From a checkpoint of a small multi-label audio tagger: arch tc_resnet, widths [128, 128, 128, 128].
Rows from block 5 of a small multi-label audio tagger, named by matrix and row number. Rows with one number belong to one channel. Each number is 500 + 40 x the weight over its row's rms, rounded and kept within 0 to 999. All counts start at 0. Numbers have three digits each. After the name is the row's rms in percent of the matrix's.
After each channel's rows are labels from the 100 clips, of 14976, where the channel reaches its highest value: "lies over" is the class under the peak. Only what is clearly more common there than usual is listed. The data: synthesized solo parts of chorales (CocoChorales).
# convs0: first width-5 conv (model.blocks.5.convs.0.weight, 128x128x5, each kernel summed), inputs 0-127
# convs1: second width-5 conv (model.blocks.5.convs.1.weight, 128x128x5, transposed, each kernel summed), outputs 0-127

convs0.79 105:467442449489500548533490572498536463541512476452588525417475429492541525526445530488423523446540456507477493529434523502523493523533454445552510512423494504499480426523477508458497498465484479476576484517547523497540580546477464503452499557537534445530438504447608485478530545475479587486577487491448548489564469488514501475487547566507465484532522531540434478504518496529532534487432
convs1.79 104:407406482499545480497520516514540502477529586564456522429511566488458488536462489493470537540520467501572464517419479446455510446501531490489572489558481477472492528513470480493451480443549457501459544537538571537481490502473479510492532529461499500575425574564541502558516471507486499515460494478481487473507538449594557554494389483454523490500477512447505497480474458563528548510436
lies over: D#5

convs0.88 101:433410515514574492530540482489516485524513530497447475523491493512446496544459437508481440485537519450493519458450466494456527518436497494472456567521514512592466557460485520449435502547460475548572488483504470492499556453484522513548523535524454544603473464500455532577528572516421582539549562464487508465498480448491499575437465549479513491549440505499538483501454482557489569516515
convs1.88 099:432441496465593543472492555474542476509538556575523504499469497439518596466543430451474534468541563518528646431479529487563527557513502506484493502473516462463508517454471393461482433495516524465486502496520504521554479541461488478570486520489437537497517464447414473482556554496491477477513468514512547528448553475475487507484512545496478476505480540488495570537467502508478572515511
lies over: D#5

convs0.20 096:491523519472512489421523459476475519503477511513483527536519542418496480499510497527492441477489553475523537586430518510514467522528486554484505465520499493515539420430569505546616565515510451441463527538492458484488553449475533465548487435487475414508558502477475563503513544436481524486511455502445506459527481579462471506500400482460537468449534537524519463456594439493468581504483
convs1.20 098:543518458520506436486539452501441536503496540517522509408607483432473519474474557543557483503547554540540481405563532511455499508546536531463432386503497567456474572438532509494451522592492525473478486485474489532549446464425472504509520485523467519414532469498524487493535476473547551487525473511439542475432502460479513521510492484497502498455561474483493523478557514448482465502561
lies over: silence; D#5

convs0.68 089:499473519526500501466444425473536485514530543469485510475515487533429444450516454493561439410429433461500477436496461438483430446544446482546463562466494453537519498450538542537458374478513539524455450482533508459518515454507514483480434536478560432516452551488457432452480491518509506487516489465484520521565555406501488490544500490502513560492504457431451472496505556470519541512508
convs1.68 096:523579432581441519516592489482532488529513507622429505532538517456547541474480482517522488464508520482470431561492541563470529507546521493455445524406583495557486480434468452500545512548485467536523482524527482537505492490520489491585500496549535406507509487468447454411487539526546493529554536481496460445495495507486497530568514542563486432495537503540451496527547480494513507515502
lies over: A#3

convs0.6 098:487498512510532488435540529529465556510594538528459521540497499502539496553519468448533461493446487490512528488476544496534525554497482395491433551558480493478528549490430496473474439479484522617516511408546490465469500500510474497543507489492523572515461474480521597514469456455531485542632460436454482457533489442491518492498530503540478426550464540509520529552481423517495531544519
convs1.6 088:467540523453545530492498507485470503509473479512500542516431519516525573450515464516499444512488496545551569554471462564510463548489494362466553495466406492484616454494417489491549531528576509506488507514543532540534497507477495526556551471500515506467544481455517461473500516505379470459527488509515549502531482560535481531485526497485477504511411578418548464477532472546522526460508
lies over: A5

convs0.23 119:466545525474544525486519473465500500494467592512474480531523527501440490541575449562434541496454524447480553472453560394571515481479511453469550552481499499499543478485499499552524502516523492488571556454406460533541463529515488494535490466470496467482540551475543505442514570505496527433525596457525494518497457450555512576420482427496503463440576482564449486522479503515511514540519
convs1.23 112:520460531544480548475524525557499608473493573549531466568501522472466484526493524527548538517439431536462541476461513492518499443505545461400469480487523476469489530493522503562504497496481482486472445524459520500518479515414438478490531547475395503420541569484486526476452478494499468482520559447480495518511527430536428504486490531439492461599542562570484543590465542475517527488505
lies over: F#5

convs0.45 093:461488516471396488514475448481474490512517496516458496541485527501470499562510541511523460453547360545550456541468544500496509518474478498444468557499417548483482452526565558514506550499463466445463487571526508544457563441516493511492523490524482474482412509450476499487494468520484486445555571512488573508542565521457449490476519517478532420510612562534504549504531497510449553520531
convs1.45 101:558471443478547473506475384541462471523535511545506432518523493495516533564547495481528459456581497474495438444492494462507473550518461420473454482467517476481519534526476456430459421509430444547473480540475549436443483474564459481557487492498456473568500543514444467503498504439598510530469496512502483482600483499580486544491463510461471475508551522537472462567541480458476519492518
lies over: silence

convs0.5 064:506456543441495442525444454521532412480470522512511573526462519510497478576570449486514514529520515488487437527546551501508523444522538461523573477467438568479393513479459552501534539523489458480545507407503490555390473582520515487523540418476537491466543466492507521477492462487461489436479493513487517466538443471545530528490480428447565507532444450451483502465544517471474512467519
convs1.5 103:503520419533479479454476465514489522535512461462459471512428516475470491426540507507438511450481517501491485523486467436463410504473504512558458440455499486514499527520500550512505507448457551547489512523496488414524496464451477467444461437511497420459472511463436510524484452462494567549501478572484520594506592476491433460576453467467492425525521514506484496445480491604440419524487
lies over: C#5

convs0.1 102:473583525493587453495551565511506539564472522470537563493528468450501540519496509544505533447454510464469495460487426543499510551599506491543479512451541471478498448480537529481493514481488490507520528431544414524501460509505578524491507453495488456512469500541447494458446489490495541489524446558412538527473494474465441451469494551475414604558509523531542441498524456590479526556478
convs1.1 104:530529470544498440477473515469502456524515585473522431494461510472485543471560493508449402570515469573530532534444505415484525508485454522531478546441446479522553512443499514484498493546590501523471532489523509471445519580538567490526499459450490493490557610441524473571503541502533520455506465543482499516569509482542509519518427523509498545533489576434536483502440480571512487473444
lies over: D#5

convs0.12 112:406485518452460498488469616455561499519522460487505527454504440496441501505491492568482567492505517469477512492489554525559460518532444495515547469545519496554472473487484550501520479504507446499449509580536427511543478440589511552471449518566502588423495542525451471475434534509502502519586506537552505490435498497501511491484522443479451476517526547478460513397495498563498456443538
convs1.12 107:530424535534517466468489448507453432512497553490572501481494508412530399514413489570490474563481486462565486504511492552472484493487483493515475449437549433515454520549485466535511536503532461486492530494569484490498549525529535511535550505440540494476513494528455555463447484512527498533420501435414534506554518510448527512443544551469532489513435473588519521423470495484484436444442
lies over: A#4; C#4

convs0.71 094:498527454499487495516418555485479507459465529582459499478519493471525550468564546447517512442489500451539575479450506491467477538441511494459511537483572508435474489481551563503491584565520510494477515523474532530533453524457458471507478481443443584530487501471471489524489466509503508521542454486500588477540555412505509429436555533532482434520481503475566473536429513386529478484571
convs1.71 082:440574448502562448447477428424464514464495472486500513473450492489521470464529497406508521481469509470454493506524532507523548477451527483484461513558457453492456470472486473504530493514519428476460529475367431443536480518463514520549544525520561465515465521576582456478479468441456574505497499502534496475520480470430491594483539481551473453520453519454481494482565588514536500512462
lies over: G5

convs0.4 097:511528509542456493501455517551606500572516521534541538516516561584476459467502531533511506471426450470531574498492536446506534427491425529489502458489544443430535481481494565525565391471541461475444466511504492458483500468539578455515540459523515531417503478543451504524452576453506493528497470452512447478536463497587469490479473497432549498542538535474520460503505518539491474541515
convs1.4 104:507453517466481525567435533570493489488537538481536451483493488465461492514450470457505458450536489507480481507445463524618426485563450493432486496449620466526457494534467488510504468538496508475463493503476493543461523539496515545435474426421466496430476543457507501485374461483448529499534428518474497499483553422498484484535515521505593539541492509537444495495510564523504511527468
lies over: C#5; A5

convs0.81 099:404493573460550512483481522540515505486520368480466482558452499471482531547537512503492473487526446507492500485402542512489516544477447501512445470589565443534517539480499514463489467511472433551574493487513540491446485477516531515488502503530533453523523497491453537498542476564533551419453508428526494498491537465469536504515545539526559557464495568560460473524549464427525559468582
convs1.81 099:426448484484478459528445469525483465510474493496455507537510514531481484422544529497596490523531539509527492534518473428540497459517575536491544534609592443506487546480470521497514441514502524467511436453525499520562562485525435587480513453457512434538527496426502468444468542428463475485474469521513474459454499477473603533484462455486504436491477444444455484502503473564489524509448
lies over: A#3

convs0.117 094:461483496431533483539514496510480498532526492539519493484491478504563488603552527484430415515453482536551500461473582476486450497499454508468485543441474667525454515542514440473499509521516504501528467549449498471533469549447474500599489494418507506526573516492491510571471475552483548513529518514553495492494500517521477514464432533540455536539527522402488492475566505495546565523498
convs1.117 091:570463521448512432469544513493530423551474460533485496507395514545507480524533501423535497470450502500527561439454516517511501539535452513497484493478459473552459496552601472466482508420453478444440451498489513434508469461534467522487419444468470466481490524504478478569548490477473527535540528526525566560578470400534487550500549552487472423472509483478494473551463501459450481538505
lies over: D#5

convs0.30 106:492504463481450506519512401542489449524533577456435521467487459478490465546490476475501486494502498490465457588492467570529457545501524514537525548516422467541535488490476412526587463525489509477500539561510480545526490402511478471480500499552459475402532464481514491525527419506528539520514569479454515462487546496423553434487547510534474543567562447476455474448488556450460483451514
convs1.30 093:515614454443505501507475427487466467561446524516530487498520504481450526528524457495537540483549512503512485447504456542498488448391489528466494497424491549483560442500425489483488513425529521406488529456500503498511505513496517518456518500462523593480509462515445425532480457584512487435473517500467430519500504535485472555509515476513521454509537491410548484397531409442479513482495
lies over: silence

convs0.8 087:464504470495455481558540530512516509496526495504441550513473509513485522517546569407535461545504526558452503588491469499494491543455489473504470495514497519502404461498542490468550499520421513459514648570484565465450510442595511471431488428530484476511497465458513434506495496547503504498555492521519521447500476534486423527390527565472449509512492478494502483460501507469476482436554
convs1.8 095:478428449546396551420505423434465467551595424525497479443431568507482543544510501488505473476523504477469514484486434482467504505481427502492466493430520478473528495509462451480474491509490449548555594512507485519498480451495516499430512425546545488512509546417489494518511434500511466513506478495476518492464523464424446488433506528519445444542545461503551461441471459474524485454461
lies over: F#5

convs0.40 104:477470515491522512477396556553531459528517537470556492496460524539518435547489553480502506429538532569499497563505510485517529445549480455495517552502474532483522535457505513481548432527489412557518445391449539508527455493474487512533412543472506475558590568521520493557499530499533563541513486486520538513462483456591456491451552494554517477577526513470505505488503509555489577448500
convs1.40 108:486467509499484607486513458513534534468538527576454493481624505473488529553429495479512438475531460544540561470496432478524454453426462518501466502533521445499494468499513497478438519471488474471539453545499547451546494548473516452480483525493471506434496566477448532439538509505471423528542472516461562574454466518492477557436494499503489486526433592504493543617481498535531486500500
lies over: A5; D#5

convs0.18 101:500481494500455516451486466517464478523485481506529511557495510456532539558551505526603554459430538477485531436490461551592446464541476526459507462523515477489531465541493472452499545526506529522426447439551525569460572479555523400445518507550422438479459427456490541487486511449465547530539513502586480479500479498504473536498498494485502505464452521474414464545418488527523466474561
convs1.18 089:477426486504505561484501507516547521483550499562488473522510490586487500519514556537486518502453496486526426449500447524492519544532495555525444591572479475508488523504475480443484419515582463513491533454482495435501498537435507453529526577443485440492531416455577480594519466473444513469509509488479506445509504431504489496503487563443492530436523480497472549521474388545562487525447
lies over: D#5

convs0.28 095:476504558447468487500522568454540530461498490533548575550496493517533526501500529558499464518493556486568515464469467536483531516444545503446506466449516522597475550487589487509476530519481545535594526518541534489478574474481524506465511491442522474400526616530395501483480505476498492470502468512513528477512483476538501472555454469532490470551464471499364534477437516502493521565489
convs1.28 101:506509455570424511504465385477486496446482451507493536545471560550457476567477538514472476499543503522483488453469542477422510424510442525488535489548601481482545440480487522475483486517489495490481576518486472555566457515449512488487519486577502474506506510399506474492482506529454489537532415455459451488508495450500557479451498535504514446449485493519472475406417445422524544509514
lies over: F#5

convs0.101 076:478514524536540481468417438589543528500464464526505558449481484422492476450453571487564528535468520567569483520503451538482554486460528516485489486534508544465506441460508447564503485464569570429476520455529427493508490466518534500520459511482503475485506497513503445514463526485559424493571545512500466499536514445540515435546518521453528484485512449473507430475587531600516558525561
convs1.101 098:458543464452467497500516484395459510478507494472530480487514459456429455481529497474558463469515471444431476507504465526440462561517515508479487481417469495522507508377515583477518465545500485494452489435520517523472466504445399501493561521633450469523457508472502506512489505540433469533492571467464474499502513512530482553518492499529445505514446472461465560537471459453465429438459
lies over: silence; A#4

convs0.82 095:523486479452508499455579440445434446461495480454470523454480492430506492531469478498491496417478452500520463471544427504453523449412449530496463405552514447502478478531476521491431494476480492505519441530505464467497508478466517496418449475506473468566459449422530452486513494528432513509540460500487516451449485455461536603408526548439536541522541480556455474519490494539492504433520
convs1.82 098:443494535489485457529509548505477499451551453526475544555487548542506559422463392503524504485544499524574607512526522508475522489436549486461552596454505527530469475507491510436544484542463542520491528428558519506471474504568476494554512429510545433489511474481480486568534539546499549576569484509494567536476492513459451520496484517494477514448521569476461528492566522506513496557580
lies over: silence

convs0.57 100:549531474524474517435486508452435532416543526542455490517496504430481524539410480482476468479533475485521454514568554501491528455500493492511549521441546497552504498499494507488452520461475531475485491596460495460602455478413465515519413555514482598527503519530477464531541457516472518500575475498554531459555508477512506511458532481568488485470479487409468492574553465559421545506494
convs1.57 087:513471486469477498416475493533529423474491509581499538448513540497511487559546520510529498436506505588562542495456552526535472457481473456433513525451441539536540528461525473513491568537496592543475501598440507458539518490477484501538478489505529515473520474496443521551533493452532619489480539488559560524532478476474511525470527527528490511497428524370485483506474571443454514524491
lies over: F#3; D#5

convs0.26 094:493532543435513434446507474481581435488480512518476457517509539472524488590522534513474482439480444484468446496550524529541471469425517451460532539446523515498516433492484517584508520539433500478490504451519440512537522551492531474552591472454418509433523528569469522437518559405444553455464530523506513456462458430465522507509469510482470535439536497530501509504453468447517449458525
convs1.26 106:508577484505468518516522517510518464455556486451496441527528505535509475461524458513456486541459465508517409446547471451516485493491564602566487470462530471529536550545476542510575518481505467527482557484465489528532456437519518554462451542581544476491528525453463510540482472364503524507524504493543482501560526518509440471488467442423519497546588505569533448499477520561536471512567
lies over: D4

convs0.54 104:464517513555512548493445489470446458491500467475459493457509504493505545500519541472475429476491455549538563466402436547467493462462490479484539509496371549538519466426419504429524489451496481477553509512504560535521458519524511517496485545446499486468555447514531489461463436439482485480468475523482522494480524457549492532539459440481495486508572497412489412457448506440608489529472
convs1.54 095:533506546488516594525513520555511546464525490402417490492536491496542484506487473510489507498503511484523475513535536464517473572536551453439437539527404509516519514464473528586486527519485461491497508482529471519515536438507550523499461512556502488507513493539494448537464387489567471527502473523592489429515485528525472482554399435505478471521499386515579520507514530543585466464513
lies over: A#4

convs0.116 102:438490478514517517475427479513501511574495483543456514501557552482499530463420478472473493524450511440411407515545548492458570461537528522536468504484551456473460525486500486445471546522491497533500556461521424490494440541529453514499561524509449567528580515540453448500425543416526563468492559427478515498455496511530530480503506528470529440435526584516569502507497487514456466483556
convs1.116 096:520488454461515464500520549505486571451531444458550486546479463414531479511511484482525431471406521483444486401422441489496483483558518564479455487479493453518526495516375442536515519530497457516489566473492504509530499506495557561497397487517560515522398495538506471474465471429438487524475472539550456491540532453465519490574471493484463527481487440482502489509543504542486482551462
lies over: A#3; A#4

convs0.56 078:515500415551487438509484529523515490530536503436481410512570481446504523507452474481481441555550483383474529468493547466448468531497571469476456449439530476485512467497428467514565510473556528532521504406524508493530538455484514477508529449482504566423474436486500488542522512424540497458486425473573517508507502527478494470535538527573476542552517532568472474565485485526498543436496
convs1.56 095:461441525496506504421477546506566509521502458440473572488525513481477626448566450524485445520478493463518542514539488464491448526499488492508492472381572533530465523564489467492539524513501522534445549508546468501499497507483467500470460444494472497552462425577534494494427518533515517554559550572474482538417471443497521487502570446454517442509515550472480483521537504505469476426550
lies over: A#3

convs0.70 114:481468473547473556569547483538480451421502430527545450481440523528487493425473468484539471443503579506526483489527525491413479485510562480482494511493518443496439450472502530516446503510548474556491516517479508442523454551429491442389509464568597508460533533482485441582504509533391498519550525458481512491475459471510470476507481479476513453478468495473503493527456501538535531543594
convs1.70 096:485524546537507489530469485495484447524517543510533473459522518496407506485512498434484442526550506473471578506515543565436504509538537462549546531500509410452453525490532522483588543542546491469550540566514480459520425427392493431508543444439510469514472467512569456552501534459403530551452422464486546499492487538496492514493464539509514529440491505530483493503536574469553532501502
lies over: A#4

convs0.27 109:482536480546425531527550471458467519506509434537544504454428501465519475441545502535474507509490472500509459507519412472513503529548423532502485518508546526425514516525550537473455479551514495378527541579541466564536520417557481460508472516517468465512511492526521449475555525556468498448578556509478581441560514559502467589515504487492522499544443426503499447511507478490539503499568
convs1.27 100:486497496570459532532547519499455552516528547462526497531453499567570448539507520547504520480466516531518490550476474465510477443486470501521507546536453555509484456476493465496509545474416484474502475404570433538530491492582564501470385564437486543448521477464572522503492532498506427442505507483443546471490487489503572480541441510538489476474416438561489493446582523509501472456482
lies over: A#4; C#3

convs0.46 115:462546493442482498537462470499452476438462528493472469518487473501477550488532522463539484502493475471513445516498468524536508592445503461471616504520541539442551510522480497470506478398496461560517541436526568504506474512519487542521491486558488548546472469493508487523489534474527517387479577449513470518502488563418469564454548531442468443543581515488490478488466582431498565461552
convs1.46 116:456484496488511520496508496524493540469470542537540513513521433536435491459499543463460501464545433401482466505461530514529406504495469522439549511460578504449435438506471459585512496392529471459455503422408522447504452488500464519512529486512471479583479484473538456522435451439481447430528438478493471458523516461447468523485437517472504501592533479507531493515448479477507469524488
lies over: D5

convs0.64 085:517457515472496548494464453505453458450454440453518443497438452488588480494450488474527478460490492480524483488432471525496484432513588480448486502529514450480495493478486491493483522547520560405485501480504413483539447533488449483464505521498552484507347470483418424472421494440475472441556516472514550477480483495491546426473480498525478500489487511493482450559432485479515429553505
convs1.64 105:530510490440464492521502590539583524497554512552422491485545452546522471521556515449439477508500454466548528515523576569450488534557487534561486526470449515511479498496542539503522547544492525529497471563438470480587427503481453503548512613539538476517519506486535508561511575459492576580523492534540477516470471534547482463577526497531497453499501498527548488550481488492457486468580
lies over: B4; silence

convs0.25 101:473493465476475452507528550522499489533470502438534564524507407459522516485504491525493428464517567443465593471495494524469576502503518474397466519508487480487462467495608521470522562527550538473496545553499465484495474485528501552512496447480512506469510505524577498457555497564460496446497536467493580519526527517537460445577441504507423457503497559507467539445403525558475573529474
convs1.25 102:494488416492483491485453432491477433574469494423489476513508575420470611595535521485490493536471523507491505501495449475461502461529521513481432502522517481472502519426474535484497472447520464517515468486481387533477525516464508428465512472458509505491565520534500459565502580509517481518537478473440436540440463446456503537428506459543477500566478519446466565460431492532446488524504
lies over: F#5

convs0.96 091:478529507555397507479500469468457435520503526518497415446533474447510468548477511425492495548500470502476510515510507440538499473520526519507540411514542469453563466414465442519525479546500464472515429520398520461478494530516470547441440481539480468442457491485483467482442505489520420462517509497581535468517491421524556509501520495483418500493448531551492442425427448551518526485494
convs1.96 099:471480474535479518536619472507400546510442459510456464423524489415480457498488526493503507525548502554483491590508525507525549486545481527501546533458558519519475543412477479570438550492516470555541515558493502490482483513451569487523590576514467541486498524472545513534570494501511505508502529456480509493486568444520504478494610495479472527490555516526562413504488492543543469517543
lies over: F#3; F3

convs0.119 101:510474496494498490464506554536523498488489508483531451548446464468542535582498454522464519530487465523467493484464526503451518515565503473525576598449500444504469450497461560482518510469471563561454525506498489476512464552463399489515493565485465520490506445548582488418535559554506539554595587537492610530532543424530477537472472514494475474498500510493450460560503570517478538518494
convs1.119 100:515470478497546584498483460518527505469537508520517514562522457508456509443464467528495466540430493486502555496459435460596490535530502538472451510520421475543461533489504457446442443496515478506558546446533539484530433480503493439485511544524507497487538506567468494414501493492537500539546540545540610514547440477548504527472454511483487530533468585473498584476474440557550605532496
lies over: D#5

convs0.38 109:533550455515557482487450470525501561472525530490462496528460537517571462506543524439477524449521509470594553476482469495511557481470512515527532533451568493406470542570482484565598561577507529421488515472436530475509434474489473466475514518537463436529515485459480498469432443469510509512525447486543519438450474497529434508517529547458563536481552449419520450509553446498519510522519
convs1.38 097:445423555529531488470458423447497614445481521520559517496522543485418494529466570449513466532516511414591492493505422519492558444457486468461516543508522451476469506493516509475480531479505507533441500497463447464528480510507475524508481514465534447445521479433456501534469464476501456452447525555540439442477508535518504495462459528525513431504435520507403503515493590561476469467465
lies over: C#5; F#5

convs0.74 108:485511405415458495540451499471460525457423498547500512483493476514535454522479506476491397537507471519435564446471514492462520519505494564476557500440476479539448485456475483521448507493434477543549465530564513488478465483503512529522500506461446517521500509470373544505480547457529541439550459498450502503478438505401487433541516432448417466495509534491451468495445497483574519533502
convs1.74 102:485568459447571461537476477509535513423526520542492548514489485434500484539439475544448495546531522517473539521546511509402535498488590533461471575455484568491507535507521493515549471448479543501541573525525496461485515576463488485472496434469558522561510499464545466493452531478512531516529560514514477471568517444462461508493493495517424396525529540595590514468530551486490542511467
lies over: F#5

convs0.43 104:460531477546560500514565453441535482512528452394518461550483465489424533552586529461551525452484439437519511489519451551519510550464546463502499470534555455527558514434491476468542479442478495486469540447485553535484552481536528483435424524477481530499469517561548560476487461471444522487453495537438515527527498418612476474536474503503447531478538472565525467464489470494483476525526
convs1.43 101:526484518567501507462557535517540547507520413420463474494507522519476561499466453441478452517446487532514428462482460473501475476443497568493509496457475484485482464494485525537494527516459520500491545433477485468442571477536465501427555509396556496559544441491502553533423487566501490486490477455507451574510561486491511497484483483432486474544603474481566460538502410568514491542464
lies over: D4; B3

convs0.44 108:508519555473449476471471482572500521494547533518501476489481550483513485501513557482495500526504444534494548540485561499543517520579480470434499581471521539524512502490438507566559438542502445486520514531502440442536510547467502490520487461541504486477545469503537513501486491516486384477459469451570469398507469431587520531431464539507478577452510587461585463561519440528487499453459
convs1.44 099:444437511486434482445485538486492481515496495498551526490504501534467502523482548488508479526567497512467496465465541536548480489531439485452509429482559531541516538561444489453483488445516523461508424545516431518507491473514497493474533517420455561430530459469530486445452521517412432500524522512517528538464557439481517541501468493503559463569357528481509390480526568539497431493484
lies over: C#5; G#5

convs0.67 097:482538533523539505516527461514551535554484529512478507372497546464468491494510502496485484492510531512552487493482528477492511519553548468454468549599442405471484500443514561614516551519578530583474496447557546465513523577439478484513484484508474482405580475492509516495575488525551565490439521526467493510500504444457504440486487499497524479517469533536501424495502486504508486527403
convs1.67 095:512450347468509452513431496436467499453497579518477478451490464511486527433505477434475479515474479455510515496512473498594524476461512486621461488542466462468469502520487530480581498523531469493478494528481470504525470550596491494494450558522480478549450501534424474527526516487483451567541469508516435488510514531569457505496508520430455526482475545531468449429501504525566536541461
lies over: C#5

convs0.90 082:484466449490553514552520480528494490549569499511512497482494553524570449510545517466459483477489523509491494439453474525485543478519539437516449534518516509530512417520499479503521472490482485435480450540442512524520485464514481531435487554435470443432426485445432562478613369459508529541484456511468549531530458527531431486448511448449466425542459469485511561464510528442490558496494
convs1.90 098:498501524524544530467477464545506490502516556479512454462512462469506512434523491494378433509442484480486410545548487472453499520496451553579537539527474563458500542482555481540494445487479551445492477432470476488455550468562393531498441492453504443546549499517495476426472470545561550500493494518500445517506479521530426462577545495506518546482505518499459461515584471506443464457445
lies over: silence

convs0.15 060:516503413509498536491512465484522541465554495533514489500524495512479432535417508517531551441553533447511456629485538481506487515457490495397540463449481531431514533496495497511513431518569498490510527427446552449484464490508557512529484483454503562491527529554481491484491501458475487509416540425512513435575551533440476511380462510484477503506484507538576472481524510554559517464498
convs1.15 113:493502513533519493492517533541437440525475458431448465520503453523559500433487453397515487535388524472489476472545517464521484539434453494581488517564447528471449503528494491454498452514476506534475481479509506470491521443546461524490447578562515503506458550438528505478452454499564501495485489431494487557508550439534549413564496467413440444440505480482445510546465498474517505498554
lies over: silence

convs0.84 083:523399559505559524502502533458501464450442511423501468511547477555510506584489485466487489542458429528542496439472510496496529460509447470502535558538553465483565463501514475514495485539496495486452532467502562434538492481494587557502520489514461479456469463477551448514512562509541556432500560512475556482451539511578556456501525501525489502540469590514525475450498536627554495465479
convs1.84 091:562421403493487487523402443554502520588491481505439500520575477535486511508433494505441539446486475510472556489504511484520481515466409477515473484490550496589522489518459456462485458489505481504428487596476534443444446430562479455477500507501477536488494485430463503508507593444577461569503513516462518528515555467496508500510444520567542465478446525529462492490512467497507469458488
lies over: A5; D#5

convs0.48 099:520578478438497502505485507440525565474458437476521507557514524531480528505529448428517509453463517558464527477474435479497483505539477483463514483451527487493565481440476557486431585545482465449444492536457532464517453505470493478443538487439436477486530480586560475488513506499435548427504496479515507502474525443568420489473492541491476475623528494421448503490531540548485554494432
convs1.48 091:573454481462533577450505477542459507460479533471453473467525432504476568524512507435452503488491449569455492506541477479480462439440481565456475516502553445582463461487482442554425498447487488496535495571463430456474440511504526469561479490508462438464479486526487498534506476503551575477524471494474609550527509461500487546488464557512449563446517547431478482515525503559528497541448
lies over: A5; D#5

convs0.62 101:496543415530486476517501515465557498512506524454483597496513485453500515503450489510492535484471474440386387479448545491467595412570528487492470456548557515488498464531551442517480441557513510529455594452467493525472465503569474541474492508408484433467462523444510497549500522477483506500493425525470506519516493511512474499568574511487497488452481499456521493540520497459449490512568
convs1.62 096:511489485599462533492544479466438476531486486480523452416495550440505504549494545494477487458522486512560456520383476511452521571574515565530495491550587525486518543523466433497501527524571549572530550490453492578508524491509477527444523500457502553532570500548502488472470542523522577434538531543510469499457557471511553530483497491453493529453532448558510498454480428440514483519475
lies over: B4; C5

convs0.113 110:571546480483445598548477462500510538527480522573468539470479563577491475486508436533578440510434482554577505505442460460505504489528432486473492549488477484461541478569460539473582534494539501496503517498474457473490476494446506475524525496477524520564472472492457506439418567474474520478558479452482487507515537566575500522547463615493523521504488490535533471473487493487586536434529
convs1.113 107:541494515468521517566507486517463529484483514382447476460549521464486539513551307443504501516536495483540468556434509469550484521529437527473495507508460476480507572490550512577463550466490520535517525542520502518493473551471513533517536531468462483498444519546421490484439457492462538502512475484508561475448487492500507431485427486477523558506512440434453504481484546502436505443474
lies over: F#5

convs0.85 102:502535492529538537459447514503547525575561486411467506566527455549490485538492463500487489489510497518462540465567509437483423443575520493514537475502612456575508525535512567561464538483476492440533500515531503516530548512449472486502494474525496488576430458534418507492485478488527485505556449460476573548472553555538468531537583540505509545509476493474466481562440503496441564461457
convs1.85 103:576436559598497475510509527536472492462496538516412487517542451451483489552448482449501525479527470488552561491546484438517406465513550500491532525468472529548487535528518468459443494438495469450483446481491423505542508509418483504552533382485451485509501472517393503456516520459538455490538547506485537518501491544527452435493464466469563486479444502478509490470574489512493437513440
lies over: D#5

convs0.3 084:502514508491522526495535549520480496496519488538528530466523517473426535506507500475499484569496510503491478506554495390557534446563484504529469451592515569491450553463500552487450468433549468568502464520424581493539506453508494556536463487473491473492480438489437477458542532509474520473577494468464554555529535560560415522518550462460535456584539598533534557496467506500491533549484
convs1.3 099:548509506414557590576487528518426411507505521533527450545440428408547489527483507472458477555557472513486574535470430478555534527497448517567456575595518500488490519492533459527504439506530454485507415497440475491466477551541491509522411508531465481511513494485516527423516526510442462525538461475501424535520523530452482468492492558473483513461466470506459509527514469512506472496491
lies over: A5